config.toml
kv_group_size = 2
beta1 = 0.85
beta2 = 0.999
Rows from block 10 of a small sound classifier, named by matrix and row number. Rows with one number belong to one neuron. Each number is 128 + 24 x the weight over its row's rms, rounded and kept within 0 to 255. All counts start at 0.
After each neuron's rows are labels from the 100 clips, of 14976, where the neuron reaches its highest value: "strongest on" is what is common among them. Only what is clearly more common there than usual is listed. The data: acted Russian speech (Dusha). In brackets: how many of the 100, against the usual share in percent.
# fc1: MLP up (model.blocks.10.mlp.fc1.weight, 768x256), inputs 86-128
# fc2: MLP down (model.blocks.10.mlp.fc2.weight, 256x768, transposed), outputs 86-128

fc1.685 [113 159 161 140 155 165 138 126 130 132 133 161 124 134 142 136 136 175 112 139 126 137 119 128 142 124 132 125 143 137 153 165 112 155 118  83 144 131 146  95 116 165 141]
fc2.685 [ 74 120 115  99 128 117 118 147 132 119 140 130 152 135 126  93 102 143 113 141 113  92 101  88  99 109 125 131 131 129 127 107 132 113 120 105 124 130 118 157  96  95 144]
strongest on: emotion: angry (59 vs 18.4)

fc1.482 [ 96 173 146 135 150 142 124 151 166 160 122 170 147 109 141 137 138 169 146 127 128 106 126 143 141 138 144 136 141 107 125 142  97 152 158 101 134 133 143 126 109 151 156]
fc2.482 [157 102 118 133 154 137 115 116 109 122 129 158 135 132 142 107 158 125 130 111 162 152 153 164 135 123 131 126 152 126 128 144  93 144 107 149 130 134 161 124 147 161 163]
strongest on: emotion: positive (49 vs 18.6)

fc1.13 [104 138 168 118 132 135 141 129 121 119 101 138 138  96 129 121 140 133 107 152 136 132 117 110 145 147 112 129 169 121 149 154  93 189 114 112 166 136 101  93 119 198 121]
fc2.13 [ 98 115 140 135  80 126 120 131 146 126 119 113 140 141 121 124 130 165 107 153 147 112 138 142 179 136 119 123 122 122 119 150 141 130 120  74 112 151 131 132 163 137 103]
strongest on: emotion: angry (72 vs 18.4)

fc1.433 [127 151 139 148 165 146 137 114 129 125 118 174 132 127 129 117 144 140 123 139 136 133 135 117 137 136 136 140 157 135 144 149 108 151 152 131 154 137 136 123 109 184 159]
fc2.433 [ 96 108 106  89 155 114 119 118 133 117 106 126 177 140 128  94 128 111 121 125 127 127 109 109  79 110 119 130 128 139 129 127 141  67 116 129 118 126 126 129 103  70 163]
strongest on: emotion: positive (55 vs 18.6)

fc1.680 [133 154 153 128 176 163 144 124 112 124 124 162 127 133 137 108 120 141 106 139 114 148 140 120 116 116 138 130 156 130 136 149 118 157 131 122 141 123 164 112 103 171 143]
fc2.680 [ 66 116 116 105 122 125 114 151 108 117 112 135 159 124 128 101 116 163 114 124 155  97 108  86  86 103 123 133 128 131 122 128 127  75 124 104 108 127 124 143 113  92 159]
strongest on: emotion: angry (43 vs 18.4); emotion: positive (41 vs 18.6)

fc1.166 [ 89 148 179 129 145 149 130 120 102 124 105 168 138 113 132 132 146 139 119 116 123 110 126  93 139 126 122 150 153 115 147 149  96 194 140 114 182 128 120 134 127 178 122]
fc2.166 [118 100 128 143 114 143 122 108 161 111 124  83 144 114 145 133 131 158 114 143 146 119 147 152 205 167 116 131 130 126 139 160 120 165 104  86 121 141 135 122 149 169 110]
strongest on: emotion: angry (78 vs 18.4)

fc1.428 [ 69 135 165 157 107  95 123 126 120 158 184 135 108  80 147 150 120 125 103 127 105  96 146 129 154 147 117 132 147 127 149 111 140 120 132  86 116  95 148 104  90 136 106]
fc2.428 [147 113 109  97 100 121 133 115 144 133 110  73 180 159 117 114 124 108 141 112 101 157 130 146  94 105 127 132 130 139 119 124 182  99 130 159 122 120 117 139 141 104 117]
strongest on: emotion: positive (49 vs 18.6)

fc1.468 [112 169 166 152 134 104 170 120 137 136 106 140 107 101 125 129 164 138 101 134 121 143 122 122 167 152 109 115 162 146 152 146  88 160 124 119 135 107 129  96 101 187 130]
fc2.468 [ 98 134 130 137 108 106 133 162 154 141  86 116 134 127 139 152 116 150 138 174 135 127 134 144 150 144 113 121 115 129 121 132 160 114 127  84 105 132 137 159 130  86 134]
strongest on: emotion: sad (90 vs 27.7)

fc1.47 [124 154 138 129 129 151  73 122 111 178 123 195 154 124 143 144 120 127 177 100 148 137 127 127 141 111 168 147 140  83 116 145 108 140 173 134 132 126 129 135 123 122 161]
fc2.47 [121 112 112 110 123 123 141 154 127 133 142 118 150 119  99 143 155 154 101 130 142 118 111 138 138 141 144 149 186 109  70 136 129 129 141 129 126 134 147 119 134 172 132]
strongest on: emotion: neutral (61 vs 35.3)

fc1.2 [127 135 165 111 113 140 140 156 166 119 115 124 141 124 144 155 176 177 119 125 134 114 112 149 153 129 116 137 141 141 132 134 103 175 127 101 166 137 149 133 103 206 139]
fc2.2 [135 129 131 145 128 138 135 103 120 131 157 152 144 137 127 161  79 116 139 126 152 131 138 132 102 104 148 122 116 125 136 117 140  72 129 166 109 116 115 120 161  51 129]
strongest on: emotion: angry (53 vs 18.4)

fc1.702 [124 152 173 138 132 135 149 164 189 128 143 143 130 127 122 153 156 173 113 136 119 140 151 145 137 127 120 129 129 139 134 132  96 153 125 118 138 144 135 118 105 157 117]
fc2.702 [149 122 122 128 115 110 129  86 117 142 129 126 159 140 123 124  95 111 140 109 140 145 109 152  77  96 135 121 115 122 117 110 171  69 137 141 120 127 127 131 159  54 123]
strongest on: emotion: angry (43 vs 18.4)

fc1.507 [116 126 155 153 131 121 130 159 158 110 128 113 130 131 139 135 153 148 124 125 126 160 154 121 143 157 128 143 123 117 121 146 105 150 138 134 145 148 104 108 154 171 122]
fc2.507 [110 130 119 111 113 119 123 114 110 138  88 129 163 134 123 113  93 126 121 141 129  99 131 117  79 106 134 121 120 129 112 118 138  77 146 100  98 115 110 159 116  77 124]
strongest on: emotion: positive (45 vs 18.6)

fc1.329 [ 82 139 123 153 167 140 145 178 129 138 178 123 128  90 137 153  96 164 141 121 139 116 160 184 149 154 148 105 118 141 119 155 121  88 123 105 101 140 149 132 117 110 107]
fc2.329 [147 125 130  79 107 133 125  78 114 132 146 147 103 159 126 134 116 126 132 148 141 149 125 109 140  96 128 143 138 134 125  99  90 173 138 116 105 104 144 107 133 176 142]
strongest on: emotion: sad (62 vs 27.7)

fc1.541 [129 128 156 123 125 140 142 158 161 123 116 119 138 122 164 160 165 139 137 139 160 119 121 139 157 120 115 135 139 136 131 161  95 188 121  97 168 135 155 102 114 192 147]
fc2.541 [122 126 123 149 125 158 130 107 144 126 133 139 102 112 122 161 110 113 146 123 139 127 151 131 101 123 146 124 114 123 138 141 107  67 119 127 113 136  99 117 157  55 110]
strongest on: emotion: angry (51 vs 18.4)

fc1.62 [136 136 149 177 104 115 151 134 136 136 163 130 107 145 118 144 130 125 118 117 113  99  66 132 138 103 119 127 108 114 155 151 164 155 102  97 157 154 155 190 153 132 112]
fc2.62 [139 122 119  87 105 146 128 129  92 127  88 108 195 120 110 119 138 127 132 133 137 159 123 156 111 147 117 118 135 138 126 126 134  52 125 128 129  98 120  71 124 136 124]
strongest on: emotion: positive (41 vs 18.6)

fc1.383 [ 90 154 140 140 168 151 132 172 145 155 175 138 106  83 132 155 114 162 136 134 136 112 160 157 130 176 149  91 125 148 123 159  96 120 112 103 105 145 148 128  94 103 131]
fc2.383 [137 124 123  89  57 119 133  90 117 137 144 116 126 153 121 132 112 114 134 123 125 141 139 117 155  95 127 137 138 135 121 115 118 152 140 116  79 107 134 117 139 173 134]
strongest on: emotion: sad (59 vs 27.7)

fc1.49 [109 138 148 108 120 122 135 130 149 149 110 153 124 113 187 158 147 116 154  86 145 119 136 137 145 133 126 140 114 129 117 148 104 151 149  88 136 113 147 139 127 151 158]
fc2.49 [137 131 128 161 123 140 131 116 117 124 148 165 162 134 105 146 107 108 106 136 127 131 124 101 111 129 149 128 133 129 121 128 152 122 140 171 144 118 100 124 154  96 115]
strongest on: emotion: positive (48 vs 18.6)

fc1.753 [113 187 141 103 135 120 104 121 182 147  91 145 168  96 148 144 121 150 164 118 133 122 124 127 133 149 128 134 126 102 141 143 106 162 154 125 158 132 134 141  81 174 152]
fc2.753 [144 137 113 144 136 128 117  68 108 134 101 197 153 126 122  96 136 102 140 134 133 159 106 124 152 109 126 143 162 129 109 118 133 186 132 159 150 117 122 103 151 155 118]
strongest on: emotion: positive (57 vs 18.6)

fc1.60 [158 137 141 111 150 163  77 129  95 168 112 181 152 134 154 130 127 136 197 110 150 135 135 148 115 117 133 124 130  86 144 148 143 134 150 154 159 123 142 111 122 108 147]
fc2.60 [117 112 111 123 132 125 124 164 137 137 126 120 129  91  77 119 169 150  91 131 128 122 112 144 153 156 160 136 144  81  54 133 110 153 151 130 135 142 144 116 117 180 119]
strongest on: emotion: neutral (64 vs 35.3)

fc1.347 [108 138 157 161 148 118 142 107 155 140 117 138 108  95 148 135 137 153 126 125 133 135 152 119 157 170 116 116 154 135 151 147  69 159 120 119 139 114 102 129 106 183 135]
fc2.347 [101 118 125 150 107  92 127 137 142 138  90 108 136 135 147 147 112 149 132 180 153 119 130 147 172 179 125 130 117 121 113 129 182 129 130  87 114 137 145 152 122 101 143]
strongest on: emotion: sad (66 vs 27.7)

fc1.234 [149 116 123 135 113 121 140 158 133 131 152 117 129 143 144 112 142 134 150 122 145 150 132 127 139 105 139 129 114 132 121 135 114 158 139 134 143  93 141 153 167 170 148]
fc2.234 [106 121 119 151 123 129 128 119 129 129  95 113 159  92 111 103 153 115 122 121 135 115 116 119 123 164 121 123 130 135 122 140 138  92 126 131 128 135  88  94 127  85  85]
strongest on: emotion: positive (57 vs 18.6)

fc1.431 [113 109 134 159 119 105 152 176 137 142 175 142 106 136 139 133 135 176 120 116  84 137 133 141 169 137  94 110 142 137 149 125 159 174 140 152 133 124 162 190 151 163 102]
fc2.431 [114 116 115 114 134 149 131  77 128 127  98  98 179 132 105 106 110 113 115 142 121 125 100 135  87 117 127 125 131 140 116 128 137  66 133 132 121 108 111  87 108  71  96]
strongest on: emotion: positive (41 vs 18.6)

fc1.467 [128 120 156 106 109 136 137 163 179 126 136 121 127 133 177 159 154 166 139 130 149 110 107 143 147 103 105 129 138 125 125 143 104 176 127 100 151 135 146 106 105 199 137]
fc2.467 [128 128 127 163 126 142 130  94 125 131 143 142 136 131 119 153  95 121 128 126 152 140 137 115 105 125 158 121 113 119 130 134 130  77 133 143 107 123  94 133 177  70 114]
strongest on: emotion: angry (49 vs 18.4)

fc1.536 [118 131 130 152 128 122 131 132 138 110 183 140 112 155 131 118 144 129 122 164 106 171 129 138 157 136 141 119 124 162 143 114 124 166 119 137 145 156 141 162 147 149 121]
fc2.536 [121 120 125 112 107 158 127 105 152 125  94  93 128  91 114 111 114 131 119  98 126 109 114 136 107 127 130 121 131 139 124 128 114  75 130 108 126 120 113  84  96 103  89]
strongest on: emotion: positive (55 vs 18.6)

fc1.176 [152 104 116 179 117 109 158 130 162 118 161 116  73 139 124 141  97  97 140 122 129 118 111 136 140  73 145 137 112 110 128 124 104 144 124 156 171 111 132 161 163 155 155]
fc2.176 [124 130 120 124 105 129 129 141  88 126  63 126 155  89 114 104 185 134 126 116 123 137 113 137 163 178 126 115 131 132 128 158 143 129 125  98 123 123  94  93 100 133  88]
strongest on: emotion: positive (70 vs 18.6)

fc1.64 [101  97 109 157 110  86 137 177  61 127 101 134  96  85 123 146 154 158 136 131 115 134 127  97 151 155 159 115 135 147 123 123 154 135 108 128 137 122 129 179 109 155 123]
fc2.64 [134 115 130 105 149 183 127  98 217 128 153 112 127 139 113 122 141 114 108 123 120 124  85 164 144 118 123 131 133 134 122 113  85 118 124 121 152 141 146  91 109  89 108]
strongest on: emotion: positive (39 vs 18.6)

fc1.375 [ 98 119 128 167 150 124 119 115 152 103 121 151 124 113 158 125 134 148 162 145 142 134 113 111 139 153 157 123 112 113 142 133 110 143 121 124 168  98 118 136 114 183 150]
fc2.375 [118 118 116 119 128 156 121 113 108 117 129 141 159 139 123 114 130 122 118 116 119 134 108  91 113  98 120 132 132 142 135 151 139  84 113 131 134 145  97 124 121  50  93]
strongest on: emotion: positive (49 vs 18.6)

fc1.187 [126 124 145 100 108 126 136 162 162 108 112 113 146 122 162 154 166 156 115 149 158 117 108 132 149 115 118 157 164 140 124 132 108 192 130  88 173 132 151 109 117 188 154]
fc2.187 [131 123 126 154 128 144 135  95 139 131 156 135 125 145 130 163  83 114 140 116 138 142 146 134 115 114 152 121 110 119 135 122 133  74 126 138  94 123 107 132 166  60 115]
strongest on: emotion: angry (49 vs 18.4)

fc1.709 [119 155 144 131 176 151 127 122 112 114 115 169 120 131 141 118 136 144 113 128 134 131 142 114 116 123 131 139 145 149 143 154  92 161 142 128 137 134 168 114 103 178 160]
fc2.709 [ 81 115 114  86 140 115 122 139 104 120 117 114 156 150 119  96 129 142 102 135 126 107 107  98  85  87 118 125 128 136 125 123 148  73 119 107 112 131 139 123  96  63 163]
strongest on: emotion: positive (44 vs 18.6); emotion: angry (39 vs 18.4)

fc1.123 [122 142 125 129 115 115 125  98 190 116 143 123 132 145 131 119  81 169 105 110 127 129 181 111 118 126 138 133 128 142 136 133 120 128 137 157 103 128 148 145 166 116 131]
fc2.123 [107 121 121 118 108 129 124 110  75 129  67 127 116  94 148 125 129  81 154 146 140 128  89 115 111 118 129 129 121 132 126 131 127 127 128 108 176 102 100  67 102 157 151]
strongest on: emotion: positive (47 vs 18.6)

fc1.657 [125 143 157 105 109 135 123 154 178 122 134 139 118 117 150 147 178 166 138 112 152 115 118 155 155 127 123 130 141 138 138 135  95 182 130  88 158 125 163 112 114 200 154]
fc2.657 [130 130 128 151 137 134 131  88 113 133 156 148 166 139 121 152  68 119 139 128 147 128 142 121 120 120 153 119 113 123 132 125 142  78 130 168 100 114 112 142 171  68 114]
strongest on: emotion: angry (54 vs 18.4)

fc1.196 [130 115 137 170 121 117 136 122 176 114 141 130 100 136 111 141 111 157 112 127 101 159 156 110 122  90 139 148 147 129 135 128 107 152  98 151 142 101 164 211 152 141 131]
fc2.196 [114 121 115 125 117 141 129 112  66 125  70 127 167  85 123 114 157 102 127 136 142 127  74 127 137 142 124 119 129 133 123 140 109 128 128  95 130 114 102  33 109 122  95]
strongest on: emotion: positive (72 vs 18.6)

fc1.508 [104 158 157 154 178 137 151 180 132 150 149 109 137 121 131 137 118 171 131 117 154 138 170 166 138 183 127 124 130 119 126 164 101  97 119 141 107 144 162 140 121 109 138]
fc2.508 [114 131 132 102 105 128 131  87 110 129 137 135 116 128 117 129 120  99 123 130 117  95 133  87 116 134 121 133 134 138 128 124 119 144 142 105 109 132 109 117 101 127 127]
strongest on: emotion: sad (59 vs 27.7)

fc1.549 [120 136 163 115 120 140 141 160 168 128 122 135 136 125 150 148 162 163 127 145 153 107 114 151 156 124 101 142 152 131 133 140  89 190 138 104 170 128 156 120 110 197 136]
fc2.549 [127 126 124 152 124 148 132  97 133 130 138 138 100 118 123 155 103 103 146 123 134 135 141 130 102 120 147 124 114 121 136 131 136  66 123 129 112 128 102 115 158  44 106]
strongest on: emotion: angry (40 vs 18.4)

fc1.324 [109 141 169 118 130 137 125 152 149 127 118 144 133 129 162 143 168 155 139 117 137 128 129 145 152 121  97 136 142 130 140 148 104 168 135 102 142 136 150 121 108 189 157]
fc2.324 [126 127 123 150 129 147 128  94 130 128 153 136 116 116 117 139 105 121 128 144 140 138 129 132 102 123 143 129 118 121 131 131 132  66 126 147 114 123 102 119 157  33 101]
strongest on: emotion: angry (60 vs 18.4)

fc1.127 [123 141 171 101 118 157 129 155 141 123 111 123 137 116 163 152 170 165 131 131 147 115 108 137 156 127 123 127 150 131 146 143 105 184 135  93 153 134 161 126  89 186 144]
fc2.127 [130 122 125 152 135 157 129  86 124 121 155 137  99 114 113 153  99 101 125 133 114 127 148 124 109 120 145 124 115 123 142 137 124  89 121 145 121 127 106 109 153  67 105]
strongest on: emotion: angry (72 vs 18.4)

fc1.98 [165 126 120 115 105 147 145 126 114 142 160 137 113 129  88 130 129 152 124 105 146 103 152 154 135 137 121 123 144 161 133 142 116 142  98 172 137 154 154 148 178 146  95]
fc2.98 [113 117 114 137 100 127 125  88 110 124  82 129 133 140 140 106 135 129 128 151 137 145 104 131 120 117 135 131 135 136 126 132 145  95 130  60 114  95 127  88 102  83  99]
strongest on: emotion: positive (55 vs 18.6)

fc1.646 [124 147 175 111 124 143 134 153 176 118 118 126 153 116 145 156 162 161 114 125 145 131 118 155 146 135 124 123 134 139 141 148  89 177 115 127 170 133 146 131 115 186 139]
fc2.646 [127 131 130 136 123 123 133 100 120 133 139 131 133 131 126 150  83 115 143 134 140 122 123 128  82 100 134 123 120 128 136 111 173  64 123 142 119 119 122 121 155  37 128]
strongest on: emotion: angry (40 vs 18.4)

fc1.137 [169 122 110 119 169 140 127 151 119  99 136 126 135 141  95 153 123 106 123 124 123 135 147 113 117 113 133 112 154 119 137 183 113 167  97 149 128 190 167 207 124  99 125]
fc2.137 [123 123 127 148  74 140 127 108 133 131 108 154  97 133 125 111 140 143 139 142 146 153  69 145 121 147 126 126 137 137 128  83 148  94 134  75 141  60 103  86 167 165 116]
strongest on: emotion: positive (58 vs 18.6)

fc1.545 [120 169 155 166 157 135 158 124 153 147 173 107 117  95 123 130  92 180 132 127 127  85 157 124 134 195 162 103 119 117 118 128 145 101 101 102 107 129  99 193  89 115 114]
fc2.545 [139 127 118  99  97 125 125  89 117 133 145 134 123 151 130 124 120 115 142 168 128 160 118 134 144  75 127 130 129 130 123 124 122 131 134 136 121  99 126  68 148 150 130]
strongest on: emotion: sad (56 vs 27.7)

fc1.575 [107 148 169 132 169 153 138 124 136 128 124 155 136 113 125 122 134 167 104 128 118 125 123 109 131 128 127 139 155 139 133 148 104 168 134 111 149 122 158 109 110 182 142]
fc2.575 [101 110 107  97 138 102 124 111 116 120 131 110 150 147 114  98  99 112 106 131 116 122 108  99  94 106 124 129 131 139 123 118 154  87 124 128 109 115 134 145 114  83 165]
strongest on: emotion: positive (50 vs 18.6)

fc1.244 [128 148 112 140 174  87 138 131 191 143 145 109 110 118 116 115 128 164 139 147  90 150 179 114 139 148 123 107 128 146 130 142 142 125 110 150 125 157 114 203 110 127 134]
fc2.244 [111 126 129 121 102 143 128  95  82 128 105 129 125 135 140 118 128 101 147 166 148 141  76 134 121 125 124 125 125 137 126 111 114 123 129 112 155  93 109  56 138 142 132]
strongest on: emotion: positive (42 vs 18.6)

fc1.192 [119 150 151 118 150 119 123 122 102 125 113 165 116 137 138 125 140 132 124 141 111 131 144 104 118 116 121 125 156 141 141 159 113 136 121 128 135 123 153 146  96 152 158]
fc2.192 [ 92 114 115 113 119 146 111 138 130 109 111 134 139 108 124  93 142 138 130 143 130 104  74 101 149 145 122 128 120 138 138 124 114 123 109  92 163 124 106 117 106  88 111]
strongest on: emotion: angry (50 vs 18.4)

fc1.397 [128 124 179 107 124 142 144 172 166 115 129 125 147 124 147 160 149 185 119 146 142 116 145 148 150 114 106 146 161 123 120 125 106 169 150 125 146 130 160  99 119 184 140]
fc2.397 [139 120 124 146 122 146 134  68 133 133 128 122 140 131 116 146  96  86 142 110 119 149 115 133 113 103 139 116 110 119 129 120 163  91 129 121 127 124 115 130 170  78 102]
strongest on: emotion: angry (42 vs 18.4)

fc1.107 [108  97 125 154 128  96 143 125 136 130 104 132  82 104 126 139 101 144 154 134 133 102 142 107 101 120 144 131 118 147 112 117 114 135  96 141 166  96 123 188 124 139 134]
fc2.107 [144 123 121 109 120 142 130 121  86 129 124 149 136 113 121 112 191 125 131 124 136 164 126 173 158 130 134 126 129 135 131 139 132  96 135  96 127 111 117  38 121 107 110]
strongest on: emotion: positive (69 vs 18.6)

fc1.61 [144 112 145 127 148 123 161 138 157 106 160 122  88 140 132 156 112 170  93 144 102 160 138 143 151 133 107 139 128 144 118 147 144 140 140 147 145 133 138 183 132 141 151]
fc2.61 [103 120 126 106 101 145 127  87 106 127  94 123 148 103 113 111 134 100 128 136 141 114 102 132 105 127 125 122 132 138 122 109  82 124 128 102 144 120 117  57 105 118 100]
strongest on: emotion: positive (67 vs 18.6)

fc1.356 [107 153 148 138 172 159 149 133 114 138 107 175 102  96 134 115 135 152 121 125 126 137 136 104 134 132 142 130 152 141 132 159  97 158 137 124 147 113 135 130 100 165 153]
fc2.356 [ 87 114 117  66 134 112 115 139 154 109 121 130 164 130 136 104 146 135 110 163 118  97  78  98 125 127 121 126 125 137 141 109 118 116 105  92 139 137 124 129 102 117 170]
strongest on: emotion: angry (38 vs 18.4)

fc1.360 [102 138 170 164 143 117 122 172 176 119 155 132 109 115 136 143 173 177 110 165 150 110 116 117 162 126 139 143 121  92 126 136 128 134 141  94 136 108 112 126 136 163 146]
fc2.360 [164 119 118 120 126 131 126  57 122 142 143 112 114 134  94 101  92  84 123  77 104 152 143 141 108 107 143 122 118 116 115 119 154 108 139 148 113 123 121 160 172 102  91]
strongest on: emotion: positive (48 vs 18.6)

fc1.578 [113 134 119 173 127 110 134  95 159 110 163 146 122 113 124 116 122 169  95 105 111 100 159 117 131 129 106 131 125 134 125 111 144 142 112 164 144 122 121 203 141 137 127]
fc2.578 [120 114 115 101  85 134 130 138  82 132  80 110 154 120 134 120 126 116 147 131 151 143  91 147 111 131 136 122 120 134 122 122 152  99 130  99 159 113 113  67 117 143 127]
strongest on: emotion: positive (67 vs 18.6)

fc1.141 [103 149 151 160 106 122 138 157 175 105 130 134 111 145 111 124 149 135 126 126 109 162 127 116 161 107 137 118 131 123 114 122 135 171 101 127 122  97 155 179 155 131 142]
fc2.141 [113 124 121 101 106 137 131 108  69 131  87 113 173 108 112 114 134 113 133 108 137 123 127 141 115 149 129 117 128 140 125 128 133  97 129 139 128 127 101  56 105 124 103]
strongest on: emotion: positive (59 vs 18.6)

fc1.492 [120 140 146 138 161 146 140 116 111 119 115 170 129 132 145 112 131 145 136 130 146 142 147 107 118 125 129 137 150 142 150 151 102 160 128 109 142 125 155 107 122 160 148]
fc2.492 [ 78 114 111  77 132 124 117 136 120 116 118 124 154 131 118  91 142 140 105 133 109 104 102  98  98  97 119 127 129 136 130 124 120 106 118 116 125 140 128 112  63  70 146]
strongest on: emotion: angry (53 vs 18.4)

fc1.416 [177 134 117 120 131 121 151 104 138  83 142 124  80 148 117 128  88 163 124  98 137 131 162 117 105 132 142 115 125 134 119 125 105 153 128 199 137 137 133 165 166 140 156]
fc2.416 [116 124 119 138 123 134 130 111 101 126  93 137 146 102 129 108 193 123 137 168 148 155  95 154 158 147 131 125 131 133 125 143 135 106 131  84 126  89 111  78 120 128  93]
strongest on: emotion: positive (77 vs 18.6)

fc1.101 [105 136 155 135 135 154 139 180 151 140 146 125 130 130 129 141 160 183 136 112 127 137 136 146 136 130 124 132 122 112 119 158 103 148 138 128 157 138 151 118 129 166 134]
fc2.101 [138 128 124 113 108  89 131  98  78 143 105 134 152 131 111 119  70 124 116 134 128 120 141 105  89  90 138 121 114 123 109  99 161  96 146 137 102 119 128 166 147 104 129]
strongest on: emotion: positive (46 vs 18.6)

fc1.422 [121 201 130 116 114 124 106 144 158 138 101 168 158 128 154 149 123 138 168 128 138 105 134 136 111 144 120 138 125 124 168 123 145 128 147 145 137 124 107 129  96 133 160]
fc2.422 [107 149 133 121 133 144 109 100 123 139 115 171 148 108 129 112 134 149 130 122 137 131 106 104 167 115 127 138 150 114 111 107 118 203 134 118 147 119 136 125 150 171 122]
strongest on: emotion: positive (65 vs 18.6)